Weights of a small image diffusion model.
Model: 1.85M parameters, arch uvit, norm layernorm, activation quick_gelu, width 128.
Training: 7100 steps, batches of 64.
Data: trained on regions of photos with short descriptions (Visual Genome), 101725 training examples.
Rows from block 7 of a small image diffusion model, named by matrix and row number. Rows with one number belong to one neuron. Each number is 128 + 24 x the weight over its row's rms, rounded and kept within 0 to 255. All counts start at 0. Numbers have three digits each.
After each neuron's rows are labels from the 100 images, of 14976 (inputs lightly noised), where the neuron reaches its highest value: "patch colour" is the nearest of a few named colours to the mean colour under the peak. Only what is clearly more common there than usual is listed. The data: regions of photos with short descriptions (Visual Genome). In brackets: how many of the 100.
# fc1: MLP up (model.blocks.7.mlp.fc1.weight, 256x128), inputs 0-127
# fc2: MLP down (model.blocks.7.mlp.fc2.weight, 128x256, transposed), outputs 0-127

fc1.95:187113184132124142119091139105121105110132104101094143121138174127141123121111143121130106193145107121095140112131106094113156121131095113165166138115136120139098116115183131131098163149138153141139099153123170165136143128156153116157135164121161151131147149112155099149164091137137147158096114121119126136099135093121115106128157105078081154129134096164133173124130107142154092130125
fc2.95:098149100150136142125114115125120117138121120162163111112135083112104108125123143087157150094138169143177117157101152100130163151143147170125098149104134136092140095146080119133121116108111128093119118107113111117086136110155085143110123137125123115147115048134112106145121144118087134129131139105130105151129111121121088120143128156148128081173163166128124064099097089119134145135086
patch colour: grey (84)

fc1.242:160119127134144128151128140114111110133144153136116170156150141129164143124141088140170105106151107147129138129154089144138132163117118117129128174113151167152115133091151090147076152116140148146136096169116162141148123111140118136085135132117169122151113104106134114120138112095099173156099089123105171111097157080150123152149139138096083150133145112129133141090102121118197120181110
fc2.242:127179137096130120111091125146123118129122104132153137112118140106104130091104107121094148193118141146144125142137164113125144100117101124152151156111146115119131127151108146132138156160128089112135139152103144168061164104128146136155094112154120130125142125163166173188159166132140107110078132156128092173116109119104130105089174115150149100152134120106155117122156137136110148086110
patch colour: grey (73)

fc1.169:133170113171119171144132159130103157114160084157160127124161086173160154136155123146146103133118139167117158153164154124138133191125141171110108129112137163157091123145120112173113132149138128161149097121153114130129128129183125117129128115090162153116127162137109130110132167125124140067144112126158136094120132106118143123143101087108148093106107158128140115092135136108136155095108
fc2.169:185112144134146125144137104166137090103111123093090081159092120117111095188111089104154151136165133126142144103155158120093117136130112088161150110105128138135137080177125129148121106106140122076114175107108122132161150141118097123138140175111099147144157135128144109149121089116118116139111077132135148149134164089134082145098092141118139111157129108135123138124128142146134116163123
patch colour: brown (81)

fc1.96:159147121110157114117129116167100102203152135124108185157130088159148156145116135129152098096175168143124145128168146112160127120180094136128106151114123147142092108119110140160104119131146131128100125154126125141154149133096082112091127116115101150139100097132166142119121126099122135120113079082156126139116134086149164149119127135123105136118152098126169154118164132095166141124126
fc2.96:120125156078132160130091134147138142121127106084120086142149147088093120104148131126148168175134157141123117113137142126095195151094130122132141166125106117119137108139110078112157143153075114148104146121110146153103112122164150146146130129131164109124170138151116096188147109170130115142065142141107137123094124137117089131087137094111149132135141138130111130132090136157139132109090
patch colour: pink (49); white (39)

fc1.16:156117081130142157176074121108161149144113122124112114113132106102118128119128094102148166117084089152124105146095086106074128109130135096132099163129156108138124141089120167108140107098100113106121143152147124121121125143073108153145125080129116112122127104153096126130129135124160132098161087142085122132102114113119123149107087143123112106110093148095099112126104073159111122155091
fc2.16:102128109126110094084159118124128131170093149173114143123101115134202171169135109136114075112147128105141138129152135152143068126155127111094123092126082173155119150132126120148100136102150153142122139127120098149132118129117132129111123127122141145169120146102171131135092146112101132077132149072136127129093114147163079130136136137156174112106103108099125157115127132124162114137149
patch colour: cyan (31); blue (29)

fc1.155:154177132103154123098140144146100104136143145124129130169137116101125108120132137135139157135142149146149135180121139096089111191121157160106075100129115114152118102145157125124116179090134136152143051095093121128117123146178119142162104144129136148101110128110149086124166137119130120137118125134138183121107168141138100121121135119084124120111136102163141167101149129172145136100131
fc2.155:133142125119128120099111112115125108164129128147144167115140102067111159109113140133066161109115155132168124122121139105125145138139112115168114168150103120128138104107147147109151134169153137134097158145128122165120104156137101111122096131160152129132133116130145120142129128128153168123103109108137040127123114177139064117161153125186119140127119117107204140110107131129141138162124
patch colour: orange (49); yellow (40)

fc1.109:101139113133155141140102183122154128081198153121127105160111165129154120133090151115149109121114116117168105167157134069144081118121104166137171116143129133110135139148123137114113101137112117128111179156110083106166117123102138146100120088113125127112082122122140138110151142112139148144125124139102162100103118092115093129109156137128089127149130178121146125106112113187146105136126
fc2.109:078121138135113170133111119150148146149129142142123142136130134166151129134201131137158119109101115088093143133150115162122160132143162120091135118148154146093109158138101086146094110126146099180146066107131114151125159140144182168116157109151097135106120124150126152128146180102105112118144114109146138106112123140176134104136077165139158108127140144118104117132158129090127100108142
patch colour: cyan (30)

fc1.78:158111132091160148147138126130120157102158087112088108113135099141178157138139098139108094158139127144102160143108129105143139153144112116142148148122127151161130134140167152132162178118119142108124104109171133142155136192123129136178123136105143136161117149151154118092157163084094146106113051120124137079096107099125153105110136121124106139106148146138112168107117150134147101128140
fc2.78:121185120135097101094143146108119130119161121144153106142105127093091085136107116085139152138108147139156094107114126113160148130127158174110127120145121096126109125167101095172074120112119100119146134106131161133101136090160142146132134150137118131095145132114084170141093111167099094140174174123103124113127145125142122144123080152146155071139130167130132116133127089111164122127111
patch colour: brown (95)

fc1.150:147106114135129126123100099146143123147120093157145156140135126141143146131173129117128121154095132116096126161138114160135136108134128081136137126085159149153127164100119142101126087152149138120114158162118188158139109094117134141156163096136127114108164163124110153127145112129137170142146124120134192118095136101109197111096092104140086189142151120154087157120158142136122105119107
fc2.150:120130119157093100163130147112113160113104143103193151114127151105132147079149133111136119127077086103115134128158134153140110109092145119136185118154144119077147123107130149104085169155154131148104125176116162127103152140131139155112112102125125131160102127157111117160179140122153101140130150125139113163144111137145138127155178117118140084123147149061125097129147129137145151156124
patch colour: brown (65)

fc1.123:120135138123153129114107147139110117169124150095133146131121116116111107138120138103155189106140096106132103106140120118099113153163123099118152140102099154124134131127123146121152088136136142127085145073078082135185175130086119142103094083094144164100122121142129139151137156157125161120122121107114156123150143097119135149112106142115108116133137162149100126186156071168130100154159
fc2.123:132105137116126148125120115118158111103126107149138139131094152107148137172137120133095118169125118161088146141159132123159142098135108135167140101176148154142123164145123073157139150169142153114154175211141163120122104136176152138150144146144138140149142146106126185148119115111147136147141102150125127125068104105124125138164121110157146137132102147095152091095094163112139126136119
patch colour: white (58)

fc1.120:100112166110173127108123144150125169096151073091124123128175170164159129119105150128167155156150119133168124125141159137134145163117104118137105125112142083142136130142148089124190140149100157110126068082091101107140121138129144123118156136093150118115127154126123114107135095137110095111108130122115140111151144087106166114094110089086107158109107115167132132133113140139107121112147
fc2.120:130125094114074099153130097120142129180113173135096114133072125136105102145156133130160123103109150093108131121086106144137116077148128135108149098145143153112127132135100154098067087114134107136139163134177148136173141124102127118110144131138082119134147125096097168152106126153138127158161161117113114150162111111131120157174137156155130125151169133124108093138131085109138148131112
patch colour: brown (73)

fc1.245:158113153130130140121151152097134112101149115160160096145123130129171098119132137133087149143115086168096141177153170100144110143122160132132186155160143136105149123157114108150165152151109140127108119153134126164097122134185130136155149143112171133076144123162104105113157152149106104144153122169154119135130133147106102139170126093100100121122157166145136146089123171108144105124119
fc2.245:092114101142132102139143125160105161094105132117101135132123123155132134155109126137190120085159168113173130090115116136129130155153129109113074088124098122176135139118158096140121102082121134128155091090122062100187143149086103115086140140113104136133133141109135124090102092105131124126120142106093142110164128145150139118139107145100120136098118113156126148157122122133138086128157
patch colour: brown (75)

fc1.11:172153194110141124141119128161107118151151133115115163108108132143113169141084130146152134083169160173147098142145198127117115108186078138142149111141148165140135160129123130160099127138119150114122124127131109152145150155131151126127085152138139122170116120116148141165109135128122110133120132098126112159155179122148145129140155159119150151116143112117187156158131130124159159161125
fc2.11:115128144125149150111132154132125102124143114142125112189148156102142099119144134169076146207139105133114141135161140160149141150098140091130129179099140141078114106166145097136162132152143121081120141138126174130103107131137140104167139115137135144112169142147105093133161098133138138154130119127128119123111107141102121096084141072168107146130157134136125149069134149153114156130120
patch colour: pink (47)

fc1.226:124097139117127112120129122124117110160062120145118168109152132139148164148139067127143128132142135126115148116124117170092155152165105131151075142129162129135100150096150095153135151113113174124164074148101166132102136182131142117164081133134150107175156132142144102110113148118108106115119098120147119154131126102150174102143104120113105124105143064131134124144100143125140155107143
fc2.226:188127120134148114140115141139102060101121094129137091135118133059108131115107113115093130150132122107160120104128158126135122124128138139191138135138115129124151102122109122113145136141123132082117167182088135099102136106149098127153120165149125113120135116148145144137151065170166115135119147168150124151148105133090136100118155052118092119161127127145134105102119122155116136139118
patch colour: grey (83)

fc1.217:115147117153127126161144122128159107126174132140110161147140143184161127136151117188141121110121123125128128129101158134176085107170123112173148158125136139131128133145151159158115103108135130127077157105133119149124141126099131116142120112126120136135135155144157167115131156127108176141148145113168139104170088163149144128140081147111172167167154110115154144175114181096102154104132
fc2.217:123112111121101136144139122145151185091093119113187109111100117137100094135127119096137152174124120164116120143149084125129142123124120140084149119138175134096133118145122171094142136153137104095153129116115125075122180109138116134124161118153104163096127119118108145111127130123126124156150144141180152176144163120116136105110129139149151061125110192090136124147124096156102125118131
patch colour: blue (49)

fc1.1:185143200132136139124110134093150132113138108086075129116137123134081133116102154125122114119116120113113134132109108069109157117117135134123112125113115132142098142143108107148134185116102103133142089086126132133136156129119130084131161129150088142109122131109098087138173119130119115130043152148107162123117099111139070130112141133135126152116098121140091133158116119171131109133093
fc2.1:100153077157147086138140118128102086165154140145105123126091094149144090126108121098168111111150128134141145129108158099144127107141134140104120109147111168115130124142103132146120090135160115138098147133137113157177125091136108138121124149097118154116102146102137163168117124139079111118158119115131100105132126119143097177137095165107141096095134141135152139097134145034165117141137
patch colour: cyan (27)

fc1.54:185123160165125142081118149095144111125122083129124141108161156130138159118098138112120093160139102132141139144098135090099180121126121102137115150084104175126103146145135118147122209141107120125140076145124110128118148108134142094152078170133120136130126133119132081142152133105087152111062153110125134129090111114130096124133132108122122122100122148146145169127094129131150107142116
fc2.54:095192096174153118153169131099121111144124138127113104165084059142131093154109127108135135112120153130140119151116158083163122104137117137128096115163131106141115096144099126166126140081148103122110146123121108168147126106117090124140132148138131144128106135137128182126114130144131087131146089134166083134079130123138079113126126174124126078145160129131116117089133145123138128096107
patch colour: cyan (27)

fc1.228:114104118189132112133111140116092148134194118138120128107131097153162107127132103092136097126147135085159151149099119121159132156134138124135099145107125139140109123134127133180112109110164132137106145133129106141144120138157088137127141156102155144112134103142135144152160115126080192091181108085139143100074131129142100170119095121117122128155123176107135160118137106096178117116160
fc2.228:127177099116122138117149130131112116150108116147146126148119098128097103111112163124121171150114107142087101127141177086096162127112124136070164117166152117083149110150125110144141146137106112120122120120160131139105134116149146121128141128157095127140101146117110108110120159076148081150102122147147118142187153106112094155121124142144176099129137088161108082090175172123130118111102
patch colour: white (86)

fc1.14:071105089129181102150147147149142129112114104137111111140143125135166136173104076130150109144151121142149108134125128142107119151152126154146079130152153145139108118136140057172123089120124116153096132162149145141143119128094097193117109151122139113185107154117098163123164183112112130147111117128114147102099136123111138116152114124077127121137156116137128118102114143109155108107154
fc2.14:137173150098102107124125108121130151131106141136156098127138144144088090073163189115121147151095116102140131127139119098160143089113115136152144106111151081137131158134123161104120153130143128086128132117128144099057121113163120097160149136141137111095111123110107142128141084140138140132146155117178084179140114125124137123111134140167115111180124115138114116104168120140090165093130
patch colour: white (51); pink (40)

fc1.28:109100105163124147121107109139164113135130137146133155098119162180116087122127097124088126162126098136073122153129126109125131146134125118135127147103165182157127133130116131148107123110102102130091144149120114133081116096140140135157131104118163112125152135125120118151178168107126142182145107098100140095094148147102116140098090117096147097108134181130114135161154177127106083108170
fc2.28:091157144164135098134149125109178133106098130129132105091133150153147131086120164101200111105164115100152114133146132093144117094119123172116122089123137103125149116115119125140128136126135130108141145146114114094185135137118144127123160149132109136171092140120119130129123115167113092125106168127094172136182105135153118151163144145116154170154094103154086151144110079115115100141143
patch colour: pink (44)

fc1.105:184093200124142124103132117118109112142098142119145168152145164125147160131124132125162139121167132167093156135142110138131180137160124137145166161101132133142145145127172154166119158148113189130162125164122159130131130177121199125131117117090162117124141149106168131126124139138108137142126128124136161144144139096157200127153145134123118140148146131125145143144122109139139136157137
fc2.105:147139097100148105169131134136099134145129083132056097160115130129119086121117100133125127135133128106162134131120177110128141120152116135146111089137131117134147138130127104148148146100132117120133124088142158124128113121160070148144152203148101096149155124141114153097096127145135105109160127159129064168116082106102082106108140109141111104125132110150123102103134137119126116105066
patch colour: grey (72)

fc1.174:115110087123167132158103114073078095132156163153121109129090102162146111095126148109129133134140118154082089098144151154124160150120115094149096129165182100134095158151137100118125096109111129109076088185148109118130131099109104132176087134113139131146121129103143125118134142146110125118159133135150138108114130145115115143100076119106096128122134112143113117082112105131129114093153
fc2.174:169164126130096093116131160132157169085113121138123143115167146097152109152129088160111130128134122109149131164137116103130118129117109103127143124097131112136182108121134085161133143089143139149144136085102097106084156157154162139104145107113133121124135116127124105145138064136165114106116083086195092144114133107144071078130152146148158113147118145123121139121115134143109127146141
patch colour: white (49); pink (40)

fc1.102:149066166146105067157117100113146135134125159163104125136111151145151110137135159131101119130126119142134157157129151156150091132140096113133104142110129127124171172131118133112129123165083148096098136147086145159138118131167167152146105112135151125164134143118186112125148164111131181119135141112130164106124152100135125090122192126117095141144161121125140178117115154119114144101149
fc2.102:112171174124145136100101165139116151134072108075154148166126144136114136083135092156123164165130107118132078107128126152109169102115135143157156108102130117153116088110142102127107161124160143127145109105134133094087166142114113148104126136141099126111157087128075137104124060121130091111089127150117080149128130154135137131137115120081145132113109096118117120116117122114125107118110
patch colour: grey (81)

fc1.240:115136171099141099118115113145098099166129170089091160143125123133136155131071122148174149088176139141157107115151155101122165169141090166146059140142125124133106124102107080141128138115115150114113115112102109119126146107099103129095089114123107085158137096119178148122122128121121103142090106101133131131132131103130118123122104119112136142096125057120137117132140109141161146126136
fc2.240:128107171066131162118122125154102123144124085134138122136157128088100115124103138174092159172146122157102144131123121142113166133142091076166130150095135140122116125121160101184176149131134151113173154169123172158117107149153134112135122146136173110120155119139105117171144106156128125135130095138123091151120121115115128128116170087131120141122110128144133119082120133152121170106088
patch colour: pink (72)

fc1.176:083150052175149132129122151136104147114139117150185119157133096153129093129166128087123117149127163115160130134111138158143129167114150147136103099128140114142177126130137153115114100114172110143099126135147102137150142090150076148136126146146110178107121139147145172084131148110134130095167117131124099098128144149150123141129098144101124080134150162110148140091139121115120120083142
fc2.176:105154094185152116125149147123137160084138113125147093132122091153139099154106127091155107100133124126148105146124157098153102176118155127124130111140105098137170115141142139128133111108137113130079068099123068112128160127140064152120149132139086169109103131137137136078133123076111107106140110138145117103107148147116109130111083135110122097120150128136142149111140167130148095097148
patch colour: white (35)

fc1.117:171110143130149135135112144121092090119100139133119136169153132117158136113149118119103119169144106167118135142136141107129105141158116129155139140142144175135136176117111130101094150133167124095117116217129143153109122092136082125162127151161154142147120147140164154146116145125127124132122108106176136114074143097125149110129084148133115126154190109140142165115167138135181106141132
fc2.117:104150143116135099105090151123132137120150119122139163138156177133152165083096146173118170136126135111153127136139141098114160161130104105167135141122126097136137097103163082153170158132094136144125123115074119130078144155160153121117135099118133089102152110144125097111141117132138140127102133162099117160136123147149091116105173099104101189092130091119134111119111165141088134128135
patch colour: grey (67)

fc1.22:097112097135181118121127123137094143132102145127128153137138129127159161128157116112140087069148173074138144120133156132114119121187104128159129116117159156134129110092123146196096127128137147136088087115123120139165143146094142135130108157098118137144107078149139145130124173120150120080144117103109144085140103128169164131129102159115117138099103107123108152120123083084133122125129
fc2.22:129161146121104123130103133121121107131109145115150121132142135125113105117148149132136127188088132094102097115153117152127151126103135143138146138113130113136134128159112098054131101147115097150123129131100162139106115099188126114130130083132131094088117128121108116135153092156148124165119137151167129151112152092105066103142127113136081140197175159160149085108124117176122131113118
patch colour: pink (33); white (30)

fc1.204:140138119178136080088106116136108071102113121125125097130125123114112091147088112123103110143129124139113139152139173114117126139119120160131138134122161128120147153174121119106096173142129136136119124191099127109112135094169140179163132158122138183127106140096141106131132151139106155130107084130133127111059154075130111136145119155097119122152152141134151150151140133123162080100151
fc2.204:132139179102162125130105142147093122117148131106095142156158173139130149093155138144126168161158122102134107090142156122127188163119128112178104126098105128153131111142113085130159149145102144119086105105114144137119115151130113118117148146112146097120140134110147127121148064132157118099117149125112066116160115177156094143120122099117118171099146126158108101104097145080133140137125
patch colour: pink (48)

fc1.37:116125208086151126130169112139131161116112090093115143104155164154122147122120131174115164120135140141134121097165144146137155156156110096160125128124144099148120121121142096131185146161098162118149106072120148110121097156132156121122150125090125091113149153138124129115127134154094105099134147126138118140165133113095199132126118085125114173126106104141119123155135148135124172142120
fc2.37:135074097108103146144162140154125128123128104115141083159111127139133097146161121103180112140097118109104151118095132161159104098120143137121183111137130160107144147164126135121114109143139080099150124142150182094144127137104127127126157148133107122116145153103109137121117090124106120136137160138122171110139134100108177126106118081122083122154168169165091097100130090139126123084151
patch colour: brown (75)

fc1.81:115157129135176121128104120134092112170117132097119163116149081132129139145111143152157130095176131141144124104141127123130170129158125147093089141116081142136141101124133104190124140089095138165106097084151091145147162124123136136112093096101122131137082104119150122137163120109111157113094094119084138117117126134149062147118151146105094146096134101127153143126140086100131127127157
fc2.81:133156162072149125103127131127146091141154137145092113157104138116129112113113107154133176159122159144143144128138173072131151143140106132162151160135123150122080133154112117157132126137120112125151180178115158143121110140155126097108141178135146072118137096111124123170105135139121108113103108143131072139125118091130085155149110134125175105081115124148134099108123164101145140135098
patch colour: white (54); pink (39)

fc1.116:167115200093126120147131135143116095154123118138080166147120120123147150153104116125157136070159129194128121109142179137144122106146077126127180121150145169133113162127121107106084137156113099103112133128140125161154143154148127096129114132139124127152114104135124107150107125139121133143110156087101101141129145101129146100141150146099138119128164120142196158126140134098137131149078
fc2.116:138119138107160148108100143158118192108160106105141133151150170107092119105100118147108151165149113158106143146142122083127121166124091109128122192086122146127145134117164140155177170129125156104171139126085125120081118135124154117158122116132141154112121147123134109128165110141110114108098096153117142152110123144111156097078149086171125161143097119130130146137128162141093148146131
patch colour: black (69)

fc1.66:171098144144168140125094158064120131131137149132137161117131083151134137110099133094122111117143128180127133154145139098118117140156094137122134132146124157107118121146148100117132157151150115117113095164125141176162125133135152108147104168131161141124083122126098082147177131096101128127111141112123122159095099134161128068150161117066117115114125118126178148108081122111143108135108
fc2.66:154171087104100137089110110150102103112144131131157108152122094062129081129130148095119097164113124121153122134124109118146123130122111105130139146092133118101181112141125111104102157108169153151138099127140144099051140152137120147147104130118099150111135134139155106117126136109113139104128098130150084114081148143102072152124118109148128133148166132106157120100162162108170138144106
patch colour: black (62)

fc1.196:162127112118082126161144109108145079119142120158124090144116108092154088140111131144110098134097129127134143177122128100134106132161139153162122147152081154115144155120104082117108103069086143098072119156118081135093124102120094129148129137154146116133144106097173129140105110153116116134121125141117121157140118144088151107141067083122113126126171142102129117105127145128168144115129
fc2.196:104136164109140106104130144130129165098108107065132135125144086140080147132121102166102147161139127143122129097170141136119135151074112102159140129090129087132103091129148169125173189164156132141150125128104152148123124112121142095103120100112144132095125113156109110124149103128147135109076132145119151127151136120126153128107174117127121172123085097124106170111108138168086124131120
patch colour: black (54)

fc1.25:143169171134166088128123124134119119139146172119113125111138125130142165153082106106158136074123122140146134145182144100139147173149099127097130148141101132119146124138101108191170128146081157145103142087111112154138124143134112133108120096118140162139121085108161140121127142118140147155138108132085142139121136117149074150149158142116143151073125116105139159147084138115180108141130
fc2.25:116153156092163167137137137121121106136126113101113167167113108147111116127152124182095145155172133167138114144104147117106147138126118130152114120136140143126103135160152082124115173104150121107197139157110104135123173108120163140105136147135118097064138148139082163148115124145064124143099120105144085138132127101129135133117096175121139121147125116119113089119162157117095144107130
patch colour: white (34)

fc1.191:147108132151150129154095134138130112104112138156126132176098158127177122131161106139094146139114103139137133171091139109146090141145119099144150121145144160111145158126109126092095137146147121110108153198132140164090111093149068166131131136149141173143111123150137144134136136100124163149120084122107115166106157082165163098150125125122112110144161111125132147088140120132131070110150
fc2.191:127128146115126131089100174112134151066137115092146135114162136108101126106091140127179141103144112128123143109135170156110120145107137182135139125097133125142141121115110114098178128116099121119143094089095140075112172150142152130120109138144136122126180112136116132137142131148117116099127166162144131094125129139122102127097184094100104146129137107131112093136109108160109206138093
patch colour: grey (67)

fc1.82:177179148141149125124132156143138116128156115127100093178127126134153110131133112092113141157126093141150143159130158087134151163107173109149125124155108144136139130147101103123090169147140120107129113163125166151133150096176103118156145143170116129100125157149122099134147145134099130141110120154179157118115168116153127157139095140115112138111186141165125184102155178152139136133150
fc2.82:104154130156143107088118137156119136071146141133180155100132161142161178120102139154111122113123152176126142126164149137140102164156098109117144148173115082121154140129109109172153113148122158174105122136106101113127155165152148112119131128129160156127132112115143124133113079150151158089112137121129109116126133140145108154136143115118152162093122124058158115123099119093178123148113
patch colour: orange (27)

fc1.248:145081168092141141135137138168098130143146130168124149153142147106165147143130147154128132131165133195124138138146177137134136120158089126128160151137157168128123166160120091129118140177153162101136114132143153167127125162156155112161126159109164139143123143134125104117128130132118129128143149114134112140104146135125154105173168130107132159162157161127198151130117139076170127147106
fc2.248:121161130134144170119155152144146159057127072126186130125153116140116142145131093123103106153118124136161141137149106145157098147100146095144160123114116107123136134092188132132119158116137095115144120135112134111100137111112120120132137107126131161086109146154128134094131152112104144124126101163150153103121136109136192105079095089132112118121116127146090156116147140194118119102172
patch colour: black (66)

fc1.249:163080197107127153130117145174100151140103116127132166133134172152142181126155137155137164108135096158116137114138124128133145105175123115085148145143124173144109125149108126151102122148092131139124114108139127124183144174097171106143130122062132115121151126139106149122149135143125152121139123130106142130139136162125170118148135128080098134140131162152137098156092130079121117159156
fc2.249:079104105152114175105153135147087147114143115141116147111168129122098162152111125140180105110150140083090149118098113165107171152113111124133091134093138152150145140112135133134158169112129168126152114111103131109164134112117137155142119134130118161120100136112134086126127076119103122127093165101086189100128117106126146132112157135129158151104098148179102134158114096139102107132116
patch colour: brown (81)

fc1.252:144083155088122152122124137124091107130139096157115139132131119103117119122124122126113125120135124200085138115126162113130140110127078103110171152109134170115130138162101096116091149153130120098116107116154133174123115138173145080158128132110150148104098123118099103111135125139089122127128135115120090122092121146099125099161146120095099131143151157141193140124103144059114116136080
fc2.252:105132122146148165112160141164127174063130081105169134128152110163135149147115106137119096123127137129166142113148121144134105172140142103136124136105108107136129132079179141139159134114128116135149080109107111094117132151092128118116123113106124156103102163138133120080132125100111125102109112149124160097145134130129205109092103093113095139112100128159122151144132157174125106123176
patch colour: black (99)

fc1.179:137120153098151098134139121152102095164132108167049139179131166105179155160128112181146132127174132145105130138116145145127171128132101130121106117135139152169098134117116070149132159117167145104113131146117172157116123124138131157163127171130180127164150135106130129135136126131112100125106139126137113121123138118143141090130136123099141140137127127152169141125092143088190129145115
fc2.179:132143178105114146131092104109115139099127133100183118126158098123080116099146139123105154125114115111154122127149132119119175145092092136175127131122115068084092110118146137148134152124142173120136145150107136114096117107120172093097115142140118129097129091121082129150160114156105143125110115154166137142111138129140163133122123104152121122124112077109128107134189139181103174111111
patch colour: pink (47)

fc1.163:123100104112161110115116168180113123105101119136131053140126121119112121157124125112130155124142101104158095154108163107050128129129113091141112125127141088152127129160101110148177125133121141102122105132135142112163142112110147145125091139122131086132120147137141083140113089095152068100134134120072101120135136097126129121142140094111136110118134141143134091108061126097131146127105
fc2.163:133145114132107136140091152137127113140106134134129125121134141087160147139135069124118101150080116129098150117176126148125127134109127156106162134118161144115135129134160117133046062099164101132113126161126163152060108120174109144152134096153119112132120117125123163150133146122138127160152113140182134119089129146141136103108094115127132103165159151108134110125151143134180129091148
patch colour: grey (72)

fc1.88:186105194117125134096134130133129129124122108096109156115173145131101125121116144122132114138141122106108136135102113059114184125131127127121135134108128130134101126142121101163134190135122129141154080100100147134135138156128164073148148163094111121108134142100135068135156108155114125125056138144130173123125111099156098125131144120129093137123113123137099134146094112166131103159102
fc2.88:114131103165122126135120125121090088158121128140130077111079081139096089165127160104157130128112155149119135139110134125153143109138145171107123101125116145110141115165112137123109098126160104135102113133168130157155125072124072127113135143137108166130123145140117169135105144091075137110137120131129109133115121129113100162125075171132120070143169162129153126098133138083145125089106
patch colour: grey (72)

fc1.232:144165190144140132131101167114136108125161123096110139181136100149096115122119140098123138139129139158134116149119149117129167190124165161129107156145124151150122103184124113133115158127133129125127117125118121162154167117171110126167140144173123164115166134150116119138159158143098145131066121158149145124106158122149081141157131162109103126115129131155125169107141137181135142096103
fc2.232:122135101159170133103130117139062094144166140153140091095123104101151112157111140138149117101159143130145118140143148101120174128137130115133133129135104131162131124119118117144151110116149181158099129138124121159157121105145098130135098177094156164152123112127169126160152144099115143101120109139122100130112123148152084153135143113126175105118115171103197121120110111087177111175145
patch colour: pink (55)

fc1.250:132127157130119128136155133119139146138114119101104122165100116149164113181102115113147160116107105134157092118152160092165151199130116126162110150098140139106096143143094121106124171134113149136137101125106100115159145163194100151124149093113120146161133099118161140130122122139147171126128097137177131125122161084121086143144084135113091156141135130120135145150123093179149137111125
fc2.250:088133099105110140072137141110108155088113127177158148121165138138098182121109138158160141135167159138109149101116120101104155143124111123125125151125105088173095117084178119131180167123094114109128114123120120130125108144127140128106151132137139097047159115137144090153125106148121129121114133108102125099142122149125145108078145136139144161134108126144104102159120159128105142166136
patch colour: orange (39)

fc1.56:158188150128128123103142163145110093157132130137128114119164112117146146127115136109143087153161163177165134155100123105138116114116089125133096125143123191132116186123134130130068149132145116151159120127142126167133139116136110108129105139127121165162098150103151120143144149126122160136054146097126138112074090115126112126130119149104127116123168131142183165137109112111160104136114
fc2.56:110118135137147129121110146065144114134113121118150152138144092123129131106095150103094133126143100131105109135135137112122162152117114133167140163127127113153128128103111103153157167119107122153072124135117109171112133075140177100137119096151151099105116117137130077177156134150149110128085094144152112131127151101143062097109124145132154143143124076129120110082143195145116114132142
patch colour: cyan (39)

fc1.21:146134164136170100135102120151070114161112153082100151146119101137140169138089156150182114079184158140136087108123152139102158124163110154105071129121125150134117129109133101152108155127098142120113109082121103122155154137127123100115088144119127125156108113091159114141117123113126134109085112097116096114118150109142109132108145150119129126093141105107152146138118089109171123161110
fc2.21:126162163090136161101119136117140108172148113141121120131161113085086095122135119135081162173139102135130157172162135113123169154108100132167147166119128147105109114133116131148172153148158139117128154167114157169088120096175107137105119140141125134118141103152124111182161121144123116148092075124140118159110129129131099124109141118144147123139101132119142117095141165159096180141112
patch colour: pink (43); white (41)